config = dict(
    model='masked image model',
    dataset='retinal OCT scans (Kermany 2017)',
    train_examples=24607,
    image_size=48,
    crop_scale_min=0.5,
    horizontal_flip=True,
    method='mae',
    mask_ratio=0.75,
    loss='mse',
    encoder_arch='vit',
    encoder_norm='layernorm',
    encoder_norm_position='pre',
    encoder_activation='gelu',
    encoder_mlp_ratio=4,
    encoder_head_dim=64,
    encoder_fused_qkv=True,
    encoder_bias='none',
    encoder_qk_norm=False,
    encoder_layer_scale_init=1.0,
    encoder_parallel_block=False,
    encoder_inner_norm=False,
    encoder_drop_path=0.1,
    encoder_patch_size=[6, 6],
    encoder_layers=8,
    encoder_width=128,
    encoder_positions='sincos',
    decoder_width=128,
    norm_pix_loss=True,
    decoder_layers=6,
    init='trunc_normal_002',
    residual_init='zero_last',
    optimizer='adamw',
    lr=0.0028,
    beta1=0.9,
    beta2=0.98,
    eps=1e-08,
    ema_decay=0.99,
    steps=21500,
    batch_size=128,
    epochs=111.8,
    lr_schedule='cosine',
    final_lr_fraction=0,
    warmup_steps=1070,
    weight_decay=0.1,
)
Rows from block 3 of the decoder of a small masked image model, named by matrix and row number. Rows with one number belong to one neuron. Each number is 128 + 32 x the weight over its row's rms, rounded and kept within 0 to 255. All counts start at 0. After the name is the row's rms in percent of the matrix's.
After each neuron's rows are labels from the 100 images, of 14976, where the neuron reaches its highest value: "strongest on" is what is common among them. Only what is clearly more common there than usual is listed. The data: retinal OCT scans (Kermany 2017). In brackets: how many of the 100.
# fc1: MLP up (decoder.3.mlp.fc1.weight, 512x128), inputs 64-127
# fc2: MLP down (decoder.3.mlp.fc2.weight, 128x512, transposed), outputs 64-127

fc1.326 012 [ 18 146 126 155 150 125 106 140 101 158 174 140 131 123 130 137 151 108 116 144 115 123 136 160 154 120 134 148 126 193  80 129  81 139 227  81 201 102 134  98  83 131  92 141 137  79 115  79  80  88 160  95 167  75 120 107 114 176  92 173 126 115 148 134]
fc2.326 011 [216 236  89 113  96  36  95  98 129 192 131 116 127 121 159 127 115 120 124 111 126 148 107 112 184 118  92 150 111 119 127 149 102   0 105 136  85  87 169 147 112 117 125 129 138 128 121 107 137 145 107 135 122 120 192  91  71 143 163 106  89 105 108 136]
strongest on: finding: choroidal neovascularization (60)

fc1.195 012 [164 129 179  51  67  49 123 117 140  97  96 153 133  78 163 153  99 127 126 133 127 103 119 111 151 132 127 126 103 113 186 114 159  90  25 117  71 109 112 138 160 113 122 110 121 125 118 141 151 137 126 120 116 123 108 158 129  85 152  58 122 136 120 167]
fc2.195 011 [153  19 213  74 181 162 183 150 161 108  86 138 140 141  91 134 133 111 144 125 111  70  79 157  88 126 154 108 124 138 131  96 166 201   0 192 104 158  88 124 118 115 132 127 164 133 141 139 128 116 117 128 125 137 101 156 166 101 112 151 151 147 139 111]
strongest on: finding: choroidal neovascularization (63)

fc1.297 014 [124 160 123 133 140  75 157 142 124 146 111 112 130 135 125 143 115 136 115 139 143  99  86 114 132  89 127  90 101  77 147 161 129 112  97 119 103 150 142 130 147 135 190 100 163 110 138 129 151 141 127 126 144  87 129 127  89 126 158 116 138 130  99 150]
fc2.297 012 [255  37 124 114 147 204 126 121 124 199 146 150 148 148 104 142 136 148 120 119 109  32 120 139 172 129 127 110 131 129 127 116 127 249 107 167 128 140 148 105 125 107 125 126  84 151 132 139 136 111 118 117 113 130 102 166 178 128  97 148 138 111 156 123]
strongest on: finding: diabetic macular edema (28)

fc1.294 012 [146 102 116  95  98 130 128 139 119 120  93  82 122 128 130 148 114 131 114 123 125 143 108 118 126 101 143 152  81  62 136 110 115 139  48 160  57 147 127  89 141 121 140 119 177 163 159 161 168 140 105 149  86 124  76 101 150 107 145  90 113 113 134  85]
fc2.294 010 [ 19  94 109 194 150 178 159 134 129 127 120 156 152 122  99 149 109 127 120 159 149  64 113 174 137 147 148 123 156 124 148 128 161  83  69 161 162 155  76  82 133 105 123 118 129 128 116 158 121  81 146 114 148 105  76 183 162 100 120 155 146 153 121  95]
strongest on: finding: choroidal neovascularization (66)

fc1.88 185 [158 150 188 167  74  91 137  99 146  79 163 120 103 143  81 172 112 181  87 119 130 148 162 156 195 139 151 127  93 140 125 175 123 143 152 155 159 147  93 147 147 131 152 162 116  78  72 201 131 148  92 152 203 130 114 141 130  91 119 124  96 179 184 124]
fc2.88 173 [123 114 137 167 149 114 135 125  92 161 156  42 119 115 103  75 139  77 192 100  67 133 149 177 110 116  98 198 139 107 104 103 193 139 205 149 164 132 177 118 125 126 120 106  99 145  92 139 108 134 172 112 120 129  70 171 167 135 144 153 130 107 144 141]
strongest on: finding: normal (83)

fc1.485 171 [110 135 140 140 144 119 152 152 123  96 144 160  83 157 160 201 142 186 118 154 145 146 157 148 162 132 187 137 130 148 121 124  90 131 145 157 149 112 111 112  97 135 147 114 125 120 107 120 164 124  99 173 136 153  93 140 164 108 129 149 153 192 180 122]
fc2.485 167 [112  72 110 165 119 151 139  75  89 189 161  44 152 171  97 156 181  72  89 148 147 132 109  88 106  90 145 159 161 128 155 144 118  80  82 109 104 138 132 127 116 182 157 152 112 164 147  75 105 127 138 105 126 143 178  97  93 109  85 160 206  97 105 115]
strongest on: finding: normal (84)

fc1.350 010 [131 122 179 134 114 160 137 168 109 108 121 172 136 179 118 125 132 111 122 119 170 128 147 109 134  93  77 108  97 118 150 126 132 144 132 150 118 151  91  97 116 112 126 148 169 110 137 130 127 172  84 116 125 152 177 120 126 138 123 150 185 133 121 155]
fc2.350 011 [213 200 177 167 104 172 146 117 132 125 115 127 161 144 125 137 112 129 120 138  96 126  92 138 182 130 116 136 124 132 128 122 255  38  46  87  60  92 125 163 125 108 133 115 116 118 121 118 145 140  94 110 118 109 124 140 137 114 152 136 125  92 112 129]
strongest on: finding: choroidal neovascularization (59)

fc1.360 011 [ 94 136 109 125  86 119 141  93 144 162 167  84 113 128 121 131 112 106 172 122 132 101 117 136 148 121 157  80 143 133 148 113 112 205  35 149 126  90 150 159 152 118 130 134 147 131 141 121 133  78 106 177 121 128 123 121  72 110 181  97  93 117 150 162]
fc2.360 011 [255 114 160  78 178 172 131 133 126 193 125 103 150 105 145 135 118 120 144 137 148 130  62 124 112 136 142 126 123 108 131 129 192 130 114 156  93 105 127  87 136  80 118 126 164 155  91 130 137  57 114 145 151 140  87 147 148  98 100 170 139 109 108 165]
strongest on: finding: diabetic macular edema (44)

fc1.133 171 [112 139 163 137 145 146  68 105 100  74 137 168 127 154 160 118 122 150 133 141 135 190 130 148 174 160 143 165 137 155 142 111 143 113 175 151 127 141  94 133 118 148  93 132 110  82 112 127 137 109 142 127  96 127 143 162 145 129 142 107 100  51 111  86]
fc2.133 176 [112 121 102 155  72 118 100 168 180 141 155 122  88 102 117  86  93 151 100 154 101 127 181 182 179 108 126  64 118 137 159 107 130 135 109 158 142 139 126 112 103 124 168 159 120 120 138 115 138 161 134 143 144 152 152 132 139 111 136 128 161 165 127 160]
strongest on: finding: normal (78)

fc1.298 010 [122 129 123  88 121  72 147 160 117 103  48 119 144 124 126 170 102 139 110 127  90  97  97  97 124  70  97 128  60 104 123 157 111 105  78 114 170 140  92 146 120 140 154 101 127 108 152 143 156 145 171  80 126 163 132 115  61 132 179 122 127 166 104 146]
fc2.298 012 [ 34  55  46 115 132 221 125 148 136 147 126 132 112 147 127 136 137 141 129 112 125  89 101 136 183 122 125 135 144 134 132 147 122 255 183 218 127 149 145 109 112 149 110 142 112 150 120 136 129 145 133 103 117 124 143 134 144 159  92 158 119 128 178 101]
strongest on: finding: choroidal neovascularization (63)

fc1.183 188 [ 46 109 138 133 157  78 152 108 103  63 119 129 137 128 117 168 150 128 120 156 174 138 108 166 195 167 135 156 111 118  96 166 182 141 165 212  93 140 126 153 128 114 179 114  74  85 110 167  35  80 134 165 117 163 173  76 117 126 144  23 107 107  81 108]
fc2.183 193 [124 171  81 106 109 108  80 193 109  94 190 133  97  79  96 114 145 120 125  99  86  97 100 121 101 148 141 124 131 166 107 157 125 124 135 158 198 108 162 118 139 116 138  92  72 121  83 161 100 214 107 149 156 146  59 144 128 103 133 101 155 140 121 137]
strongest on: finding: normal (79)

fc1.249 013 [ 86 168 125  90 144  81 114 124 146 121 175 132 136 174 109 116 148 117 169 128  91  99 115 136 156 107 124  97 172 161 147 153 121 115 100 103 168  97 161 170 109 128  90 138 129  74 141 116 112 134  93 127 154 106 159 129  21 136 136 137 124 155 114 214]
fc2.249 011 [207 170  43  57 149 163 154 126 118 125 153 104 135 112 143 130 124 129 119 139 122 157  97  61 113 130 142 144 102 102 121 114  67 117  48 206 100 101 118 136 159  99 150 136  98 156 115 105 120 139 142 146 108 155 134  98 150 129  94 152 135  72 136 196]
strongest on: finding: diabetic macular edema (46)

fc1.190 013 [ 69 118 114 106 146  85 112 134 120 166 165 144 132 123 122 152 162 132 106 134  90 109 132 126 153 121 147 140 149 151  82 155  94 116 141 117 131 119  95 146  86 125 110 110  84  87 136 121 131 115 130 109 127  69 150 127 107 113  91 141 104 150 137 144]
fc2.190 010 [181 184   9 116 107  66 130 106 123 172 139 132 129 146 160 116 140 146 109 120 135 157 157 103 130 111 110 135 120  98 120 155  30 166  86 179 145 134 176 133 159 144 130 133 102 144 129 120 111 153 131 133 134 127 104  94 129 139 124 123 128 112 115 149]
strongest on: finding: choroidal neovascularization (67)

fc1.455 012 [139 129 116 118 157  68 113 111 119 131 160 133 151 151 128 121 170 149  76 168 121 144 136 155 122 108 147 121 152 194 156 143 115 151 122 142 213  94 126 168 105  81 134 118 118 168 120  97 101 137 202 105 159  74 112 149 136 162 116 160 134 128 153 127]
fc2.455 014 [ 23 175 175 129  97  62  94 109 135 173 149 134 109 103 149 132 136 123 119 131 141 183 134 105  69 140  96 147 118 132 125 125  42  86 224  48 172 129 212 102 133 115 113 140 152 150 124 137 105 118 125 118 137 133 124 112 113 142 135  90 121 121 127 128]
strongest on: finding: diabetic macular edema (29)

fc1.116 015 [ 89 190 102  94 160 182 101 144 125 152 156 144 150 160 129 126 189 122 122 132 130 135 114 157 149 112 117 141 148 153 104 146 119 132 137 135 199 144 180 116 105 128 112 133 173  85 122  92 122 114  96 119 170  99 130 125  93 160 105 177 134 124 132 139]
fc2.116 013 [161 218  91 131 106  82 130 119 134 124 143 116 144 124 143 133 107 139 104 119 116 173 153  70 150 135  76 136 113 125 120 135  90 255  24 166 118 112 159 164 134  99 147 118 119 130 112 121 121 147 148 135 126 117 133  99  96 134 128 131 102 100  96 148]
strongest on: finding: diabetic macular edema (32)

fc1.81 011 [ 66 161 129 123 113 148  99 123 109 129  90  97 125 110 118 154 150 145 108 114  75 148 150 140 111 165 147 193 104 114 110 106  97 145 134 111  90 116  56 120 133 115 135 109  72 171 148 114 103 122 165 143 105 109  87 116 176 120 110 128  93  91 140  76]
fc2.81 011 [130  29 121 118 131  70 106  96 121 117 125 142  98 127 140 127 128 131 132 144 149 123 161 132  86 128 140 132 131 114 131 162  13 255 255 135 162 115 144 131 128 158 103 136  75 140 135 152 103 129 113 103 140 107 100 136 133 114 152  81 135 144 119 123]
strongest on: finding: normal (84)

fc1.337 012 [116 123 153 129 132 102 112 102 109 178 166  95 152 156 116 141 160 161  99 144  87 135 122 135 152  80 154 196 115 113  70 184 104 134 116 128 119 116 124 109 111 151 143 116 115 137 129 105 135 135 184  91 170  91 100  66  77 141 102 149 131 142 138 135]
fc2.337 012 [ 68 227   0 133  88 107  66 113 118 181 149 144 115 110 151 122 126 122 109 100 120 108 134 113 163 155 128 126 129 118 142 136   0  54 140 175 191 103 189 102 120 100 105 147  95 147 131 153 117 122 126 131 112 150 158 114 115 142 117 121 121  89 170 121]
strongest on: finding: choroidal neovascularization (86)

fc1.122 218 [110 183 170 106 143 112 143  85 112 122 162 196  87 173 145 138  97 155 140 124 115 117 126 150 130 106 132 125 145 176 101  87  93 107 159 185 237 201  96 107 109 130  75 131  86 138 153 121  71 114 129 135 135 107 111  51  79  76 132 119  90 187 100 143]
fc2.122 216 [117 119 155 100 149 185 136  83 113 150 157 115 111  76 185  76 190 130 101 108  85 181 113 123 138  94 129 132 127 129 158  39 134 128  92 146 116 147 144 100  96 171 146 163  99 128 125 102 108 166 121 118  82 173 137  75 103 135  81 187 134 106  70 126]
strongest on: finding: choroidal neovascularization (88)

fc1.395 210 [104 185 208 141 157 117  96 162 193  93 177 114 121 195 107 151 111 143 144 149  58 133 119 143 191 134 165 119 163 107 120 176  85  72 109 141 124 146 106 165 141 106 107 117 114 166  84 142 127  72 120 115  51 164  95 129 156 133 173  89 134  76 203 125]
fc2.395 207 [153 117 110 107 180 143  99 122 128 127  70 170  36 103 141 118  68 121 150 109 165 149 185 134 140 170 142  77 148 151  63 167 122 121 150 128 126 142 111 120  65 114  93 147  85  96 186  87 132 150 156  92 160  99 116 139 129 163 162 131  71 133 105 115]
strongest on: finding: normal (96)

fc1.409 013 [ 65 162 120 108 111 137 122 127  95 148 105 131 142 128 121 126 148 134  70 143 101 141 125 164 129  86 115 152 106 162  85 130 104 158  95 133 146 133 145  96  85 127 117 123 158 122 136 103  87 108 173  83 176  90  87 102 142 165 128 179 134 131 139 109]
fc2.409 011 [255 152 174 179  88  77 104 101 115 193 136 151 123 110 163 144 111 124 115 106 137 128 111 116 193 146  81 157 130 118 143 144  91  43 123 160 133 109 165 137 101 126 141 124 149 134 131 125 135 148 115 145 132 106 198 117  81 132 129  98 101 112 126 107]
strongest on: finding: choroidal neovascularization (64)

fc1.325 013 [ 45 149 139  73 106 103 107 143 132 154 135 123 150 162 106 140 154 129  93 134 100 135  84 166 127 109 128 168 125 171  99 149 110 209 112 118 112 149 112 132  80 113 154 149 174 103 148 127 136 118 153  90 136  80  85 144 107 167 146 138 165 123 155 132]
fc2.325 010 [159 128  89 134  87 144 153 116 120 178 127 135 140 137 181 111 114 109 134 122 147 155 154  90 147 126  44 120 126 150 130 132 111  76   0 180 167 133 166 136 151 156 157 124 114 119  82 110 103 169 134 118 132 127  81 144  75 153  75 139 115 106 139 109]
strongest on: finding: diabetic macular edema (44)

fc1.269 162 [151 140 106  98 137 110 116 139  91  56  79 141 151 164  68 139 104 160 177 147 161  98 122  94 156 120 130 125 131 155 152 123 111 162 121 101 186 121 137 162 175 113  93 105 154 119 163 110 122 100 139 243 133 139 141  99 122 102  93 107 111 138 206 109]
fc2.269 147 [ 86 110 108 152 122  97 156  85 190 150 137 125 135  92  98  74 166 131  66 119 125 116  61 167 100  89 115 106 201  92 102 120 140 138 165 161  86 133 164 159 118  82 150 110 163 128 127 120 166 173 109 172 187 131 114 114 164 153 104 189 126 145 157 110]
strongest on: finding: normal (92)

fc1.363 013 [100 157 128 122 160 116 140 127 110 136 110 145 132 146  97 105 153 137  86 152 107 152 153 168 136 131 136 170 160 171  99 154 115 155 127 125  96 144 114  99  90 140  90 127 106 127 104 128  84 127 138 124 127  91 123 136 173 148  86 189 121 116 130 103]
fc2.363 012 [  0 221  83  99 110 107 103  88 115 147 149 144 124 139 148 130 125 131 108 147 129 181 187  77 133 123 122 142 115  84 129 123  24 255 108 102 158 124 100 156 149 134 147 123 113 123 138 110 108 161 125 137 153 116 140 110 128 106 148  75 129 105 125 143]
strongest on: finding: diabetic macular edema (30)

fc1.508 011 [ 91 135 169 182  90 123 109 111 112 174 170  67 139 147 103 113 154 161 138 131  97 113 142 127 146 133 167  83 137 168 114 156 110 164  91 137 104 102  64 126  65 144 165 115  77 113 122  84 103  85 175 114 187 145  99  36  98 161 126 106 132 135 149 156]
fc2.508 013 [216 231  99 129 129 141  76  98 103 193 124 151  99 110 134 114 136 118 125 112 131  70  73 120 159 131 140 105 131  98 138 133  80 118  49 180 126  86 181  93 128 123  98 138  94 157 122 139 117 108 105 124 117 138 112 134 113 127  91 119 115  99 134 144]
strongest on: finding: normal (82)

fc1.468 168 [ 87 150 129 136 156 100 132 154 111  79 146  86 179 152 161 116  84 162  85  83 134 124 192 120 195 117 152 159 162 124 131 142 151 150 140 151  61 125 116 111 150  70  84 117 143 151 243 133 132 121 101 179 113 190  96 138 158 157 119 118 105 116 154  69]
fc2.468 196 [109 149 146 113 189 179  95 102 160 107 133 162 102 122 162  90  90 116 140 104  77 144  53 140 136 110 136  88 167 147 128 145 166 132  89 151  70 181  99  54  25 113 124 126 123 122 138 186 157 115  80 148 181 121 114 103 156 170 173 157  99 122 109 123]
strongest on: finding: normal (78)

fc1.407 014 [ 39  63 113 130 173 101 100 140 117 153 164 107 136 165 119 131 115 111 124 149 114 129 110 133 119 103 149 119 153 134 108 137  82 163 174 118 133 148 192 121  91 135 120 106 134 111 127 121 152  87  61 140 127  88 127 130 128 119 119 150  83 147 137 135]
fc2.407 013 [135 146 104 153 118  68 130 109 128 168 148 107 132 113 140 127 115 124 124 155 132 157 115  79 109 117  98  99 138 118 119 125  25  86 213  48 160 142 140 148 166 135 124 123 158 128  89 107 128 118 170 164 148 154 158  95 129 144 109 125 118  96 110 171]
strongest on: finding: diabetic macular edema (39)

fc1.295 011 [121 165 140 126 149 121 107 129 159 168 135  88 120 106 125 138 111 137 167 110  52  81 101 148 158 161 179 161 127 114 132 120 133 129 145 102  69 132  77 108 134 173 154 139 126 106 118 113 114  99 151 144 118 141  90 119  95 131 161 119 118 101 142 141]
fc2.295 011 [217 135  29  80 141 142 110 126  91 152 118 153 100 123 140 106 132  99 139 111 159  41 155 142 151 113 129 117 130 126 134 138  55 114   0 227 187 125 101 105 123 162 122 142  69 143 136 143 120 137 124 129 121 121 138 156 104 146 132 134 128 155 143 126]
strongest on: finding: choroidal neovascularization (82)

fc1.387 177 [ 66 155 187  86 112 100 107 185 146 112 166  66 167 137 180 192 110  74 132 195 108  95 175 105 120 180 173 115  90 159 143 166 125 108 134 186 128  87  94 125  94 103 108  97 149  73 105 121  76 107 118  90 118 182 143  87 132 103 132 148 159 124 101  99]
fc2.387 182 [143 105 163  99  77 141 122 107 157 122 131 119  94 174  87 115 152 163 141 178 103 185 114 110 109  75  99 136  75 119 117 164 152 142 181 127 165  89  93 160 148 148 121 119 107 180 164 174 158 138 104 187 137 132 153 112 173 172  58 115 138 139  95  89]
strongest on: finding: normal (96)

fc1.305 011 [ 77 113 143  92 133 109 140 175 108 135  90 123 125 151 119 160 109 103 112 152 149 140 127 147 145 111 123 141  95 123 145  95 100 178 165 119 118 177  87  83 106 126 116 122 180 118 134 134 146 121  89 145 114 115 125 138 140 134 152 180 127  88 130  91]
fc2.305 010 [ 57 188 181 167 104 110 146 106 135 163 122 151 152 149 125 124  99 116 119 160 120  93  77 134 199 128  85 128 132 116 124 125 118 219  28  70  64 146 104 176 138 165 148 125 156 116 106 114 143 159 116  97 153  88  97 159 129 113 164 132 135 135  83 120]
strongest on: finding: diabetic macular edema (42)

fc1.120 013 [191  88 151 145 148 102 143 130 129 133  97 165 131 101 146 138 155 126 133 130 138 127 153 111 144 163 103 151 140 119 129 145 116  47 204 113  83 142  45  94 149 144  85 141  93 107 116 128 131 151 102 129 129 134 144 129 155  88 109 147 148  94 118 127]
fc2.120 010 [194 181 152 117 105  87 113 106 134  79 147 157 122 167 108  99 150 154 100 146 104  52 151 133 146 109 145 118 101 115 118 131 116 205   0 114 141 122 101 132 145 119 107 123 152 107 167 122 137 134  92 101  90  77  95 128 151 128 183  99 158 140 125 118]
strongest on: finding: normal (81)

fc1.45 014 [127 116 142 106 132 147 133 136 116 127 113 152 139 127 140 141 101 131 105 134 171  92  93  96 135  79  92 127  91  90 149 126 139 129 116 137 117 133 173 124 133 102 136 103 207 126 154 147 157 170  92 103 133  96 115 147 104 111 155 135 153 112  95 111]
fc2.45 013 [ 93 134 206 143 116 193 149 145 162  97 127 130 172 127  89 157 109 107 116 135 104  72  83 139 166 159 113 138 127 148 125 121 242  73 175 138  93 125 146 119 103  79 139 132 176 121 139 121 152  83 137 119 121 121 109 162 169 130 114 147 137 134 128 101]
strongest on: finding: choroidal neovascularization (74)

fc1.52 012 [184  66 135 169 131  38 121 158 114  98 137 168 152 116 143 158 132 144  92 148 108 128 130  71 140 131 100 136 109 142  92 148 132  24 141 120 138 126  89 173 101 115 129 108 126  98 154 139 172 143 147  95 124 106 137 122 128  81 116 125 137 144 125 122]
fc2.52 010 [201 216 148  76  83 116 168 107 146 117 147 129 120 151 134  94 159 173 115 125 108 105 120 141 121 116 130 119 129 112 112 160 137 167  67 101 110 150 205 106 154 139 107 124 178 134 134 128 126 106 120 116  86 104  74 128 160 130 118 130 126 129 156 107]
strongest on: finding: choroidal neovascularization (61)

fc1.84 013 [ 90  89 115 137 129 103  95 150 103 148 144 113 155 138  89 114 138 117 103 143  98 122 116 154 137 136 140 131 136 149  91 111 112  95 137 124 105 185 144 103  92 151 141 141 184 122 123 111 150  71  89 143 125 104  85 125 140 147 152 156  92 121 150  78]
fc2.84 011 [255 255 162 173 108 104 139  98 100 182 132 137 127 126 140 124 114 123 134 153 159  89 145 113 157 107  81 109 148 104 122 154  92  35  50  29 132 134 120 132 152 166 124 117 156 104 117 128 111 120 151 145 132 118 136 136  81 134 115 143 109 108  91 127]
strongest on: finding: diabetic macular edema (45)

fc1.71 174 [175 107  80 101  98 157 137 121 210  84 110 139 195 162 110 153 131 178 186 182 173 128 168 115 151  98 110 128 123 105 179  91 121 156 134 107  95  60 167  82  50 159 107 100 184 114 109 102 112  67 112 114 183 110 182 123 154 110  95  99  93  58  97 172]
fc2.71 172 [143 178  87 105 168  44 115 109 113  82 159 103 112 112  97 121 116  73 119 107 164 190  85 153  74 177 146  61 120 103 134 125 152 132 144 184 166 223 138  91 138 101 116  79 111  98  82 148 139 117 201 160 149 120  80 120 147 161 179 118 138 210 131 163]
strongest on: finding: choroidal neovascularization (63)

fc1.439 011 [119 131 112 126 135  92 149 163 128 167 120 116 136 144 117 149 139 121 124 120 122 111 108 123 159 112 144 129 114 127  92 163 125 104 188 113  66 143  48 136 132 136 140 129  58 124 139 110 145 129 137 150 128 144 165 122 138 117 149 136 109 110  88 145]
fc2.439 017 [161  80 118 114 110 139 120 108 140 135 127 146 131 142 121 122 137 139 121 127 115 103 148 133 104 134 107 117 122 126 123 131  95 255   6 177 137 135 151 136 149 146 131 133  87 136 123 139 129 132 101 105 123 120  80 145 137 124 137 132 131 133 117 138]
strongest on: finding: normal (85)

fc1.82 010 [132 149 164 103 115  89  88 142 148 107 142 173 152 106  95 103 159 127 102 147  99 120 124 158 148 180 115 138 169 164 160  99 141  45 138 108 110 131 153 146 129 123  78 137 137 101 150 115 107  97  87  86 120  47  91 155 117 129 159 103 126 105 167 118]
fc2.82 011 [198 120 117  95 137 117 180 129  93 168 114 129 132 124 136 110 134 146 142 126 167 141 150  91  86 103 109 128 128 104 111 140  79   0  22 164 137 107 106 120 157 147 129 125 136 110 134 118 121 180 152 161 133 147 148 114 112 125 101  96 131 114 123 141]
strongest on: finding: choroidal neovascularization (75)

fc1.117 184 [158 128 117 112 155 138 151 103 166 160 125 125 114 195 180 164 103  99 103 142 117 125  98 197 121 152  98 104  63 130  71 116 108 152  93 121 138 196 141  94  79  70  72 128 119 153 122  98  54 139 162 141 108 182 114  84 104  96 139 155 132 200 143 143]
fc2.117 178 [146  91 110 117 104 107 151 160 113 145  96 166 145  98  98 134 107 133 162 143 132 183  69 152 138  87  87  97 180  94 194  94 120 152 205 173 207 107 129 144 117 140  80 178 100 155 154  97 138 145 107 142 171  60 166  91 142 118 127 127  93  78 118  81]
strongest on: finding: choroidal neovascularization (82)

fc1.454 012 [107 132  62 117 128  97  96 145 131 158 162 103 129 138 122 128 178 120 122  94  99 149 123 175 131 156 159 141 157 130 102 115  93 161  76 151  86 146 151 106 116 118 114 135  93 120 115 104 120  84 104 141 118  68  74 123 166 150 143 127  92  75 139  78]
fc2.454 013 [186 142 102 156 140 116 122 127 123 125 113 140 136 107 120 121 118 138 117 142 174 163 181  92  97 128  88 125 137 124 131 136  60 247  13 214 199 116 113 102 150 142 139 115 121 124 101 144 116 138 146 142 136 137  92 118  95 136 130 109 120 134  97 153]
strongest on: finding: choroidal neovascularization (76)

fc1.181 177 [134 117 151 136 133 100 130 163 119  71 159  98 157 105 130 153 103 168 128 186 123  87 151 145  99 147 178 145 110 104 108 141 128 156 126 125  92 137 121  85 139  84 121 156  97 123 173 121 111 117  96 195 137 195  89  96 102  76  98  58 173 130 110 138]
fc2.181 171 [163 139 116 114 155 144 133 139 158 125  89 148 172 126  96 105 109 137 104 137 142 116  66 167 118 102 141  81  65 139 168 138 107 135 164 110 136 125 156 138 102 128 145 108  73  87 156 120 115 164 135 114 206 131 124 104 108  74 131 116  53 111 120 162]
strongest on: finding: diabetic macular edema (28)

fc1.403 011 [122  89 194 114 114  97 138 126 102 119 109 107 168 170 101 135 138 126  88 171 120 125  99 136 152  83 134 131 137 164 152 131 129 187 116 124 168 124 136 156  93 134 124 119 177 173 130 116 139 133 158  85 141 134 102 142  70 147 154 163 113 153 124 133]
fc2.403 011 [255 114 213 117  61 105  90 110 144 165 143 131 113  99 163 125 132 104 138 115 102 120 123  95 115 155  83 122 128 160 127 108 131  33  55  97 110 159 174 164 128 135 119 150 157 135  97 121 134  98 138 136 131 140 139 139 123 138 124 146 121 106 139 130]
strongest on: finding: choroidal neovascularization (62); finding: diabetic macular edema (35)